Rows from block 7 of the encoder of a small image VQ-VAE, named by matrix and row number. Rows with one number within an expert belong to one neuron, the router's apart. Each number is 128 + 24 x the weight over its row's rms, rounded and kept within 0 to 255. All counts start at 0.
Before each expert's rows are labels from the 100 images, of 14976, where the router gives the expert most weight on average: "colour at peak" is the nearest of a few named colours to the mean colour under the peak; "responds to" is what is common among them. Only what is clearly more common there than usual is listed. The data: aerial photos of the United States (SatlasPretrain). In brackets: how many of the 100, against the usual share in percent.
# router: router (encoder.blocks.7.mlp.router.weight, 16x96), inputs 0-95
# gate: expert gate (encoder.blocks.7.mlp.gate, 16x96x96), inputs 0-95
# up: expert up (encoder.blocks.7.mlp.up, 16x96x96), inputs 0-95
# down: expert down (encoder.blocks.7.mlp.down, 16x96x96, transposed), outputs 0-95

# expert 4
colour at peak: brown (67 vs 36.6)
responds to: crop field (35 vs 8.8)
router.4 [128 129 146 145 159 132 101  97  93 134 133 139  76 156 108 145 106 159  93 115 125 103 134 147 148 149 134 158 158 168 156 112 150 139 124 128 126 124 115 148 159  74 126 133 133 100 163 114 173 106 129 148 178  94 108 138 115 159 138 160 163 119 114 130  87 144 107 126  97 138 116 113 155 115 134 104 174 153 110 158 178  96 112 140 126 132 124 165 154 124 133 163 103 111 132 167]
gate.0 [105  85 136 129  97 162 110 141 131 153 137 127 105 160  64 147 114 117 179 121  97 149 107 144 121 132 136  86  79 167 108 142 159 126 133 145 146 107 132 142 120 140 101 110 129 139  91 129 151 121 107 139 125 148 138 100 156 174 147 123 127 126 154  99 150 141 144 145 127 144 158  93 103 109  95 146 154 118 100  94 143 103  81 108 117 169 167 122 111 131 140 160 131 121 182 124]
up.0 [ 73 163 130 136 146 148 142  98 123 149 120 133 140 141  99 101 124  86 101 107 162 146 188 152 130 163 150 156 105 109 130  99 130 153 122 115 103 135  96 131 139 125  90 130 133 190 130 143 105 180  58 115 129 100 104  86 111 154 145 164 164  96 118 123 124 134 107 116 137 160 126  96 130 145 134 145 168 122 128 153 132 120 135 154  95 107 127 133 126 133 123 128 111 116  99 138]
down.0 [152 166 112 104 166 114 126  96 109  60 133 190 156 177 101 139 130 138 113 132 142 131 161 116 151 122 135 135 128 142 121 130 106 136 110 165 115 115 127  98 131 109 154 154 133  89 149 134 114  98 158 114 164 113 161 123 120  96 153 142 145 100 100 129 105 156 107 131 136 112 119  90 139 162 131 114 104 149 158 131 113 134 162 133 133 152  65 124 116 121  92  96 135 157  89 108]
gate.1 [193 120 119 145 125  96 129 131 118 127 125  96 156  84 134 177 105 156 128 116 183  89  97 135 131 108 132 155 142 117 120 132 146 139 178 157 107 138 113 111 101  99 155 135 146 137 158 118 114 141 111 167 103 153 103 115 132 181 130 151 140 166 144 140 118 157 121  91  72 119 162  94 137 121 121 141 130 129 156 131 131 142  92 132  89 118 122 151 121  94 120 115 143 160 115  93]
up.1 [157 150 146 114  95 118 125  97 132 132 117 151 179 125 110 133 140 120 134 126 109 137 114 131  99 155 126 118 173 136 123 134 125 137 107 118 133 147 123 109 135 150  59  79 135 117 113 123 127 149 154 111 117 126 111 102 173 149 128  35 139 101 147 121  79 184 128 147 146 153 137 155 112 183 128 143 100 144 114 120 132 141 117 125 114 156 118 114 103 125 148 140 136 122 172 100]
down.1 [113 122 146 205 135 107 125 129 159 119 128 134 119 124 151 148 111 142 153 105  96 117 114 130 171 157 119 113  89 151 172 154 122 131 111  93 145  90 124 128 116  96 141  91 139  99 100  96 160  67 112 126 122 132 114  61 122 152  96  83 152 145 167 132  95 173 112 126 143 165 111 120 119 148 114 145  96 143 127 138 113 133  80 142 115 132 133 118 119 134 121 128 124 133 127 133]
gate.2 [ 94 105 124 156 141 111 116 118 103 116 145 118 131 143 128 157 138 108 135 109 156  96  98 119 154 152  83 116 169 117 117 114 102  94 191 172 138 118 134 132 174 127 156 135 134 158 127 162 114 106  91 144 115 110 114 122 124 126 158 199 120 150 120 150 157  72 124 120 136 125  94  77 129 119  98 147 155 148 149 118 118 122 132 111 136 122 125 121  73 156 104 119 135 158 139 138]
up.2 [152  92 154 110  97 130 161 142 148 134  85  95  99 127 120  46 137 141 137 155 124 127  94 147 110 104  92 151 190 141 127 127 141 105 122 126 130 128  99 144 151 159 108 179 108 105 137 111 112  99 155 159 161 117 127 145 152 155 125 147 138  90 106 104 152  98 148 110 136 127 145  81 151 125 176 140 118  96 122 150 147 130 135 156 129 132 119 123 159 110 153 129 115 102 135 133]
down.2 [101 169 136 142 115 132 115 103 114 136 127 130 168 143 127 139 135  98 124  73 177 133 154 149 115 177 157 118 102  85 125  96 128 143 137 125 103 153 134 125 108 122 159 127 140 201 114 166 125 161 118 140 104 142 136 109 149  87 115 137 133 173 137 124 122 104 112 130 114 109 124 136 118 186 107 171 186 132 130 121 115 120 138 122  91 126 118 149  71 130 105 118 128 129 149 106]
gate.3 [171 102 127 143  99 123 144 160 105  91 117 140 105 106  86 124 151 150 157 149 108 166  85 127 103 140  78 108 125 143 163 178 121 155 100 135 164 137 128 124 123 108  97 145 151 159 100 109 133 103 122 125 147 119 133 170 153  89 190 139 106 163 172 140 111 121 137 119 130  97 112 135 134 139 123 122  93 127 138 135  92 150 122 127 168 131 104  87 109 125 130 119 118 126 170 108]
up.3 [ 85 147 100 121 116 129  79 122 122 140 158 157 146  87 113 179 117  71 137 109 127 175 133 133 130 135 101 101 124 144  94 124 127 107 142 167 138 103 142 133 142 149 114 114 139 135 103 188 108 118 100 110  90 135 110  73 137 125 120  89 134  61 130 134 175 135 132 142 144 161 122 138 117 140  95 178 141 150 122 109 139 113 131  95 144 155 127 125 120 140 115 139 144 145 147 122]
down.3 [102 131 113 165 122 124 114 104 102 117 126 108 122 132 122 149 127 139 145 123 100 187 130 112 158  99 160 107 119 144 149 151 132 120 112 134 141 111 139 119 101 118 171 140 153 120 111 155 127  59 163  55 134  83  80 116 147 140 112 127 109 176 177 139 135 146 131 124 110 121 112 127 126  99 108 145 153 126 137 127 145 137 101 114 103 141  79 177 160 134 126 126 137 138 145 171]
gate.4 [181 102 132 113 136 127 125 148 155 129 127 124 173 100 132 123 103 161 120 169 129  97 107 126  53  95  88 132 129 109 168 134 119 164 129 152 131 137 129 127 146  92  92 134 147 146 124 160 155 147 130 167 135 114 128 153 138  93 137 168 127 170 140 120 105 102 114 137 175 151  95 146 120 136 111 120  95 156 110 112 114 123 115 126 153 126 104 102 100 140 130 126 142 117 184  83]
up.4 [ 84 143 109 144 157 133 102 127  69 112 151 121 136 134 163 155 144  84 120  86 144 148 169 117 200 169 137 125 134 121 107 102 110 122 195 131 113 124 147 125 145 147 159 153 114 146 157 113  93 107 126 130 106 115 116 107 101 120 133 130  96 121  85 150 148 132 109 137 107 120 122 115 125 141 106 152 164 153 147 120 122 110 147 113 120 119 130 159 110 161 116 131 143 136  70 162]
down.4 [112  43 131 135 109 128 127  55 140 124 133 151 161 133 124 125 111 133 109 110 108 160 134 125 109 114 161 137  85 137 110 128 123 125  57 146 127 148 142 134 141 126 139 141 127 119 134 218 151 120 187 131 132 121 119 132 159 135 140 102 116 185 124 124 113 116 120 129 150 135 116 106 133 169 135 127 124 147 127 125 112 127 109 125  91 106 119 131 162 148 136 131 135 120 155  99]

# expert 8
colour at peak: grey (82 vs 54.6)
responds to: crop field (64 vs 8.8)
router.8 [136 126 140 134 176 123 152  99 109 136 130 127 128 106 147 102 137 189  86 142 159 139 148 156 172 126 133 162 134 101 143 123 120 121 115 133 117 158 136 142  99 100 140 156 117 124 172 106 106 130 154 124 129  69 106 148 120 107 106 142 108 173 110  98 131 127  85  99 144 116  81 140 182 144 123 116 138 119 165 118 178 136 145 146 131 120  90 144 130  78 119 116 153 116 143 158]
gate.0 [116 114 112 136 172 129 110 117 122 112 145 179 134  85 160 125 114 155 105 100 116 158 134 115 153 109 173  97 128 122 120  99 153 113 120 181 128 138 135 120  79 136 128  86 164 156 112 132 143 119 143 103 157  73 146  85 118 148  81  97 139 142 115 131 146  85 102 135 122 107 182 164 147 138 123 148 113 129 132 136 163 112 151 135 177 142 130 138  82 123 123 139 125 122 115 134]
up.0 [107  97 109 127 168 117 101 117 100 105 138 156 152 102 139 147 109 143 124 107 113 129 136 115 128 122 144  92 162 148 136 121 135 112  95 200 140 125 143 122  88 113 157  49 155 182  93 133 159 144 127 123 142 108 151  87 128 118  95  99 130 165 152 144 124  71 108 142 109 113 159 149 133 132 116 159 106 128 135 120 153 117 128 130 171 158 141 127  94 114 108 127 140 142 133 126]
down.0 [137 116 126 155 125 130 157 126 142 141  98  87  58 116 111 132 121 102 128 128 110 100 127 153 133 167 106 130 131 176 131 149 140 154  92  87 142 107  90 138 117 121 124 159 116  93 137 140 125 129  93 112 169 149  99 154 104 157 124 119 144 128 155 133 112 153 122 120 117 124 129  85 150 111 149 103 121 113 122 152 151 124  80 170 140 154 144 146 186 108 139 132 108 127 120 202]
gate.1 [107 162 175  85 120 118 127 129 143 125 132 129 134 157 132 115 107 121 126 124 136  32 143 127 146 116 152 130 161 110 114 133 125 123 103 123 129  95 126 134 145 114  96 119  40 101 171 144 127 176 107 185 121 152 116 111  85 159 127 132 146 118  86 128 146 113 148 125 146 118 110 129 128 123 142  76  97 136 134 130 116 132 125 136 109 115 176 142 113 125 132 126 131 122 123 135]
up.1 [142 179 147 131 125 154 145 124 151 158 106 128 129 144 115  99 155 136 119  92 126 104 135 209 148 147 131 123 123 122 132 111 161 115 103 130 122 127  97 183 117 119 121 143 112 110 140 114 121 116 124 124 132 117 100 107 144 129 147 121 174 136 104  92 145 139 104 135 169 129 138 144 116 105 147 139 122  62 108 136 163 108 130 144 146 113 129 144 100 136 186 152  80  61 110 139]
down.1 [144 135  92 141 100 140 146 146 108 119  90 135 149  99 101 112 148 131 136 145  62 198 103 146 112 147 127 111 122 144 159 132 137 147 126 121 136 131 110 136 101 133 171 141 172 123  97 105 126 108 109  48 132 100 123 166 164 114 135 109 104 157 179 123 103 147 128 129 121 137 122 147 128 104 145 160 143 107 120 130 129 125 116 127 155 176  75 136 125 129 138 132 102 116 156 132]
gate.2 [173  65 172 112  82 116 143  87 123 119 108 126  81 113 127 124 120 140 147  84 156 107 105 134 107 131 107 144 116 107 126 119 130 173 131  67 102 185 126 124 140 147  85 175 121 100 128 155 104 158 182 127 126 121 156 119 119 105 139 129 183 144 118 128 140 129 132 110 140 148 167 134 133 148 128 108 159 128 130 145 109 150 109 131 145 120 159 116 116 119 133 129 119 132 143 102]
up.2 [147 133 135 107  94 128 116 115 126 124 137 117 137 126 136 144 146 123 122  93  96 106 129 122 132  91  87 136 128 130  82 127 121 168 192  95 122 123 133 123 135 111 111 188 113  66 167 123 124 124 133 139  95 147 117  97 144 124 157 153 128 109  94 125 171 107 111 137 112 179 159 154 124 133 109  78 134 147 118 119 118 142 104 116 124 132 213 152 112 134 128 147 134 139 153 148]
down.2 [155  95 132 140 127 126 126 141 116 135 114 109 131  99 121 110  52 120 100 116 124 142 179 145 131 114 134 147 129 110 157 118 133 169 115 115 132 130 116 130 162  92 103 133 146 128 123 147 130 179 135 142 192 153  69 120 181 129 101 178 109 124 169 130 119 108 118 130 166 107 102 121 124 166 121 121 126 131 120 135 141 130  61 136 163  93 124 120 158 120 134 126 120 116 147 151]
gate.3 [116  81 165 124 159 124 128 152 128 135 125  99 145 184 143 133 121 125 117 132 101 135 106 132 147 163 126 146 154 132 149 122 112 123 123 120 123 151 129 127 155 134 181 102  96 145 135  65 119 156 118 138 141 142 133 169  69 124 110 179 132 190 115 129 137 116 112 134  87  89 120 115 122 115 135 158 101 117 130 134 139 119 165 133 119 115  61 158  88 129 135 113 122 122 108 164]
up.3 [138  91 146 110 141 111 129 138 139 123 123  90 168  98 130 118  50 150 112 133 152 107 146 118 113 160 119 123 112 122 162 118 113 222 144 161 131 146 129 125 136  58  80 118 129 121 129 160 154 160 150 159 118 146 128 145 171 101  92 147 126 146 142 132 136  89 106 121 152 162 102 142 130 158 113 109  95 139 127 129 121 139  93 131 135 121 134 117 136 132 124 126 128 120 139 137]
down.3 [110 132 101 153 140 137 143 129 105 126 125 154  83 143 151 133 176  67 139 117 101 131 110 117 160 142 140 129 177 138  73 113 122  78 132 105 109 126 127 126 117 190 147 168  99 122 123 113 105  82 133 102 148  95 128 119  94 176 126  87 119 131  69 133 151 133 124 123 113 131 158  92 143  99 147 144 156 133 131 140 130 123 146 134 136 141 112 136 107 139 126 128 126 134  82 159]
gate.4 [ 75 119 119  97 130 121 155 115 144 133 100  95  88 123  96 116 144 150 139 134 180 136 114 151 106 144 115 116 131 137 138 150 120  60 171 115 126 119 103 177 147 105 178 172 133  73 127 126 112 109 112 160 111 131 134 116 127 105 136 156 133 134 150 119 144 136 139 108 144 183 101  79 139 148 142 139 162 125 137 140  87 135 102 142 128 107 132 116  95 149 159 137 106 107 143 117]
up.4 [118  77 139 122 117 123 138 125 131 122 120  79 149 206 112 128 137 110 137 142  93 102 114 120 135 167  87 125 161 144 100 135 116 148 152 102 110 134 131 111 140 180 125 116 133 140 101 136 147 112 188  84 121 127 135 142 128 121 166 149 138 109 124 138 138 171 134 123 113 182 131 119 122 124 119 145 122 127 128 126  99 145 160 119  90 120  77  65 157 121 119 117 131 139 145 171]
down.4 [121 163  99 131 138 138 120 111 129 132 115 144 124 156 121 119 171 128 127 110 149 161 171 106 105 150 152 129 110 114  80 148 135 180 116  90 142 122 119 115 119 130 101 166  61 117 148 103 154 187 139 124 144 164 121 164 129 134 139 115 111 181 130 126  92 131 129 123 100  86 132 128 125 143 151 108  91 117 126 129 147 118 108 121  76 130  71  90 128 121 125 143 146 133 104 158]

# expert 12
colour at peak: grey (87 vs 54.6)
responds to: crop field (28 vs 8.8)
router.12 [147 103 152  88 121 145 126  95 110 144 111 124  85 135 141 101 155 143 141 163 158 129 129 127 104 142 120 136 155 110 125 172 161 109 102  89 165 153 162  77 154 114  93 128 110 151 141 100 136 133 154 114 150 109 125 164 106 135 122 136 114 127 142 121 108 133 138 148 176 106 113 107 125 128 117 115 137 135  90 126 130 110 169 130 126 102  93 138 167 126 101 112  41 124 174 138]
gate.0 [110 162 127 111 116  97 143 102 162 107 131 158 133 122 110 128 154 174 113 100  96 116 124  93 155 123 144 126 135 123 122 143 102 144 161 115 123 124 119  86  80 112 109 143 134 151 146 116 112 116 164 112 135 128 142 123 106 121 213 138 123 176 141 169 120 110 148 108 110  89 139 121 153 123 130 126 128 142 174 129  67 170 133 131 133 107 146 118  97 112  92  97 136 171 133 104]
up.0 [148 149 111  74 138 143 122 108 182 125 142 149 118  76 115 119 126 131 154 161 118 138 125 136 107  97 193  92 130 135 129 146 141 118  92 102 129  98 133 138  96 142 118 138 156 153 132 165 142 147 117 111 113  76 143  87 188 132 107 116 168 107 154 109 119 126 160 129 157 105 137 117 125 131 129 127  86 132 121 124 147 123 160 126 139 152 105 110 156 113 142 128 132 119 140  57]
down.0 [ 96 125 107 124 147 133 119 136 114 133 141 222 132 107 126 128 176 104 159 127  85  84 114 119 120 115 121 105 158 128  77 141 132 140 119 105 141 111 138 126  99 128 166 124 119 156 138 113 173 163 144 154 132 154 112 134  94 157 141  74 118 119 106 114 151 170 130 140 137 148 134 109 107 173 125 114 129 135 118 123 124 126 125 112 110 148 138 133  90 127 128 145 133 129 157  54]
gate.1 [131 124 134 124 123 113 119 129 153 147 144  96 152 118 119 157  91 169 102 133 103  93 125 109  94 120 111 116  92 130 182 141 118 187 119 146 129 111 143 119 120  59 110  94 175 126  98 168 161 148 117 149 138 131 113 140 159 123 125 159 128 155 168 126  79  96 128 129 142 161 122 146 117 126 102  90 107 153 123 110 129 129  86 108 135 144 136 119 105 126 101 136 155 149 167  93]
up.1 [ 98 123 133 124 106 115 125 121 124 109 133 140  94 156 122 137 147  76 176 110 158 136 116 121 147 176 154  86 136 132 110 147 124  89 114 110 147 109 125 123 116 153 134 125 117 146 104 113 121  98  99 119  93 176 198 128 127 148 163 106 121 140 130 161 165 101 180 117  94  87 137  96 119 104 117 154 133 103 146 118 108 148 161 121 136 137 135 121 168  91 106 112 125 157 125 168]
down.1 [135  34 127 154 149 130 124  84 153 123 125 110 123 101 135 134 138 139 123 128  98 118 115 127 114 114 159 128 105 156 129 150 141 130  48 128 126 117 135 129 110 128 114 147 151 115 108 208 155 131 162 154 143 133 125  99 165 139 128  99 133 193 136 123 108 128 130 127 127 152 146  90 126 172 139 151 128 125 127 116 125 129 124 129 117  84 161  99 149 119 146 140 131 122 142  98]
gate.2 [116 135 131 170 117 127 124 112  93 123 120 120 117 160 110 143 120 150 151 152 127 160 142 102 147 129  60 106 100 132 150 140 121 135 140 207 143 102 138 144 111  88 160  99 130 122 106 158 155  95 134 114 111 152 142 147  79 110 194 140 120 141 138 122 100 151 137 138 106 171 112 125 122 159  95 123 145 126 118 115  92 122  96 109 137 144 161  91 133 133 125 134 131 137 147 178]
up.2 [157 128 119  83  92 135 121 136 129 140 138  97 166 112 121 118 141  98 110 152 155  64  90 155 109 142 155 145 181 111 107 111 140 147 139 109 120 148 125 129 165 156  76 156 121 159 151 150 106 143 110 177 116 124 114 117 181 138  97 141 143 153 111 111 163  49 113 142 169 122 133 114 106 106 129  95 120 130 116 121 147 114 112 120 129 126 108 154 131 155 141 131 123 122 136 129]
down.2 [147 142  97 105 109 127 126 130 148 120 131 126 171  67 128 109 153 156 111 172 133 114 105 123 109 159 127 148 120 119  87 109 113 129 134 102 109 154 137 126 134 131 114 176 164 159 149 157  43 160  97 128 125  94 128 124 147 124 104 195 113 171  96 128 151 149 106 113 145 127 119 143 130 174 130 106 103 137 137 125 120 134 181 128 162 122 104 125 124 141 139 123 139 139 115 126]
gate.3 [129 135 126 149 156 135  98 146 100 124 151 127 123 157 110 135 145 133 118 116 108 113 144 107 165 136 126  92 155 131 122 123 128  99 158 175 157  84 152 135 149 115 141 101  68  92 129 139 147 102 136 162 113 136 104 153  94 111 178 162  99 135  99 125 101 142 111 159 118 121 112 131  96 163  91 110 152 156 107 102 113  85  90  82 154 143 164 120 113 166 135 163 145 113 128 140]
up.3 [141 120 125 112 172 131 127 145 107  98 132  99 110 115 113 110  69  99 129  91 172 146 167 124 136 136 157 104 146 109 166 138 114 170 145 172 143 110 105 137 125  96 160 123 221 162 149  97 152 120 131 100 133 101 110 112 144  93  97 137 122 115 125 131 114 134 115 122 144 140  87 119 155  99 140 170 103 138 142 130 124 128  90 142 160 110 104 116 135 128 138 118 135 111 106 122]
down.3 [147 122  93  81 132 134 133 128  46 122 122  98 123 116 142 136 122  86 145 116 136 197 118 133 111 126  91  95  94 119 103 138 116 150 139 136 147 120 134 140 133 171 122 118 152 139  79 143 134  87 107 113 127 128 119 135 161 128 149  89 108 122 140 124 143  67 135 132 123 150 109 140 132  58 145 182 154 138 126 123 119 118 127 129 171 148 137 153 110 143 126 119 137 134 141 142]
gate.4 [160 124 152 177  84 122 125 133 115 122 114 181  95 128 142 136 146 140 120  82  72 109  98 116 188 131 129 150 127 121 107 142 112 129 125 119 137 145 124 116 126 125 105 147 154  84  89 114 134 110 148 113 166 124 157 137 138  97 206 143  82 109 125 140  97 121 130 116 132  62 152 118 143 110 135 153 134 131 146 136 127 137 126 125 132 140 161  73 136 135 136 141 138 142 107 117]
up.4 [111 134 159 166 110 145 116 100  91 132 125 179 105 142 104 119 137 136 134  99 103 104 129 136 207  89 193 118 157 144  89 150 153 104 123 104 155  77 124 137 120 158 127  79 134 121 110 122 115 125 142  93 147  87 118  78 120 119 150  84 110 109 130 126  86 180 123 131 113 114 161 108 112 119 130 110 127 116 130 126 144 125 109 126 109 128 131 136 148 151 133 146 126 133 132 121]
down.4 [133 158 124  83  89 132 137 110 142 117 114 126 117 117 122  95 149 142 157 149 134 116 114 134  92 177 107 125 111 137  77 122 129 132 149  99 110 144 123 127 124 171 117 158  91 150 129 105 115 136  92 118 132 114 167 180 103 173 111  61 129 112 105 126 147 122 178 129 118 122 168 172 143  85 137 190 134 132 125 151 113 135 143 127 149 168 143 126 108 134 141 124 124 131 129  96]

# expert 10
colour at peak: brown (86 vs 36.6)
responds to: crop field (29 vs 8.8); river (28 vs 2.8)
router.10 [146 106 155 111 134 169  99 128 110 146 136 109 119 148 165 150 115 164 123 162 119 125 128 149 122 135 121 148 144 121 144 122  97 153  93 104 130 153  87 118 114  77 112 128 125 114 174 105 190 138 150 119 145  78 109 160  95 146 117 148 143 137 142 133 108 135 114 170 162 108 135 107 125 105 118 110 134  97 122  86 120 100 115 162 104 106 131 155 130 137 138 146  83 106 197 144]
gate.0 [138 173 136 109 112 127 118 135 144 171 136 144 132 156 136 129 112 133  87 124  93 147 149 113 110  91 140 169 104 153 110 127 144 174 106  87 116 161 133 127 101 148 115 110 103 107 116  52 109 190 159 150 143 181 129 146 134 131 126  73 114 158 122 117 158 149 125 129  88  94 153 149 121 118 134 140 124 137 116 116 162 118 150 120  90 121 165 142 118 109 126 145 131 131 114 112]
up.0 [158 149 127 158 126 137 160 160 150 112 108 151 120 142 116 103 131 135 143 168 101 136 164 145 121 112 130 144  86 131 120 185 128 128  95 115 166 117  98 153 111 137  82 151 119 118 139 100 119 140 105 134 164 114 137 104 133 125 122  99 115 161 123 115 113 201 136 118 155  91 111 158 151 148 160 136  58 146 111 150 106 123 126 152  78 130 115  77 134 148 139 137 128 110 113 129]
down.0 [165 107 140 159 125 134 126 165 122 128 123 116 135 118 104 127 124 163 155 146 114 104 127 130 134  54 115 101  96 110 146 154 145 116  52 162 152  78 120 147 133 113 133  91 167 110 136 107 150  55 124 127 125 133 142 134 182 116 149 111 143 164 128 135 101 122 140 127 139 111 112 130 129  58 116 136 117 120 117 131 146 126 112 121 151 112 113 155 156 116 125 136 121 122 136 165]
gate.1 [122 103 143 114  98 120 122  88 176 138 123 114 129 147 132 133 119 134 138 143 139 140  78 125 102 148 168 142  95 114 158  98 138 148 101 114  67 153 124  83  92 106 153 137 123 172 137 147 164 129 145  77 121 112 137 125 146 150 135 171 178 133 161 126 108 109 165 115 101 128 155 128 127  98 112 147 135 126 136 113 148 144 145 152  93 116 132  94 139  67 105 102 130 153 147 112]
up.1 [107 179 136 174 167 114 112 100  95 119 158 116 115 147 116 173 142 129 131  72 131  95 166 118 186 131 122 114 123 173 130 174 119 130 131  97 155  85 137 124 121 125 150 100 147  90 107 127 123 130 101 119 110 161 121 108 153 112 111 143 105 107 130 161 123 142 103 137  75 136  95 131 114 134  96  95 131 133 151 102 130 126  98 105  97 117 132 142 130 140 106 145 139 162 118 172]
down.1 [ 84  73 151 123 118 128 130  78 158 159 126 132 138 117 126 114 133 125 126 152 121 141 111 135 136 129 142 136 106 112 114 118 140 133  75  98 105 156 133 138 132 124 153 124  49 154 135 196 132  78 130 117 149 118 116 116 136 155 129  55 148 151 131 133 133 117 116 138 126 109 136  68 128 154 135 143 161 118 125 132 149 132 136 132 118 115 131 109 199 134 151 123 115 117 130 147]
gate.2 [ 99 109 134 173 127 138 137 119 135 132 125 112 104 121 157 124 188 176 129 117 103 126 118 111 149 193 121 118  82 125 143 114 142 119 115 151 119 135 139 138 137 116 151 145 103 132 121  64 113 121 146 112 118 136 181 164 108 131 150 170 108 158 114 123 190 101 109 147 110 134 137 121 110  94 121  70 152 103 111 106 115 112 156 119 155 122 125 111 154 139 135 151 120 123 116 180]
up.2 [ 94  84 147 112 133 116 141 124 122 150 121  99 140 161 125 123 108 140 106  88 124 103 118 115 183 146 143 131  68  95 124 121 127 193 116 127 132 142 122 123 132 117 154 112 129  96 129 118 148 144 135  89 141 169 148 136 135 147 118 146 127 150 129 131 172  91 135 121 104 144 133 158 124  73 137  81 138 132 125 134 150 132  63 138 151  91 183 138 115 100 119 119 128 138 135 174]
down.2 [119 125 117 134 136 131 125 100 162 107 130 169 115 175 147 117 109 113 149 136 140 130  93 121 152 143 129 113 105 145 116 140 129 106 158 115 134 125 135 131 115 154 174 110 101 113 122  97 151 106 158  69 130 108 155 133  51 164 123 136 137 139 136 131 114 165 145 129 124 192 137 172 134 145 125  65 103 117 119 121 117 133 179 120 119 140 179 117  97 133 126 129 128 115 110 174]
gate.3 [137 129 106  70 108 114 107 140 163 106 156 131 172  99 136 141 138 140 103 155 152 125 124  89  81 132 108 121 132 100 119 115  98 152 142 142 139 142 148 100 162 108  91 161 126 172 156 150 121 151 105 162 119 109 123 124 137 112 126 155 142 143 130 146 134 105 136 123 152 138 109 126 130 138 100 145  92 201 136 107  85 148 162 103 143 142 104 113  89 137  95 106 165 139 154  90]
up.3 [102 117 139 148 171 115  93 126  93 108 162 126 105 156 142 166 104 138 129  95 142  99 129  99 178 111 171 125 130 160 117 151 119  96 127 133 148  58 155 118 139 134 156  91 121  85 104  87 123 130 146 141 113 159 135 101 142 128  74  94 103 111 114 159 133 144 102 127 103 131 121 161 133 151 111 127 149 156 147 116 127 127 102 116  92 121 157 138 149 137 108 145 163 151  95 143]
down.3 [161 181 156 125 141 112 130 183 155 123 118  67 150  71 131 147 129 125 112 123 155  85 140 145 121 114 111 125 144 117 117 137 132 143 189 125 129 119 123 111 111 103  77 101 149 133 160 125 130 177  69 150  86 155 106  91 105 118 113 178 147 113 111 130 125 156 127 138 126 141 141 170 117 127 115 149 120 139 121 129 106 124 127 134 130 123 138 112  75 118 126 128 135 143 148 104]
gate.4 [ 67 172 121 148  98 125 152 118 131 138  98 160 130 121 102 132 120 143 145 127 114 163 154 135 128 118 153 113  94 124 139 126 150 112 104 129 124 155 109 123  99 125 163  75 118 151 119 129 144 112 112 105 100 150 175 104  44 160 174 116 153 105 152 117 105 184 152 128 105 180 166  96 127 128 128 123 125 126 129 139 136 129 114 132 132 132 169 121 156  97 130 129 111 132 136 127]
up.4 [161 129 143 135 105  88 125 131 121 117 106 121 123 125 165 147  88 141 144 145 170 129 121 133 127  96 135 148 136 132 117 128 118 116 141 154  89 134 116  88 117 112 182 102 135 136 130 159 125 161 142 136 113 124 134 154  70 155 149 134 148 118 130 158  76 165 134  95  88 145 144 127 154 142 106 156 146 122 177 155 115 153 117 154 121 103 163 124 115  90  77  93 140 168 106  91]
down.4 [ 84 153 163 117 173 119 121 110 122 129 117  50 130  93 127 126 118 143 136  87 156 135 112 146 131 174 119 127 112 146 149 132 138 166 101  95 114 108 132 130  99 115 142 123 162 132 117 140 128 132 184 119 117 148 191 108 155 118  79 107 133  95 131 127 177 115 109 126 107 119 145 100 127  66 122 176 146 108 121 127 138 127 101 138 129 148 156 126 131 113 126 134 128 132  91 131]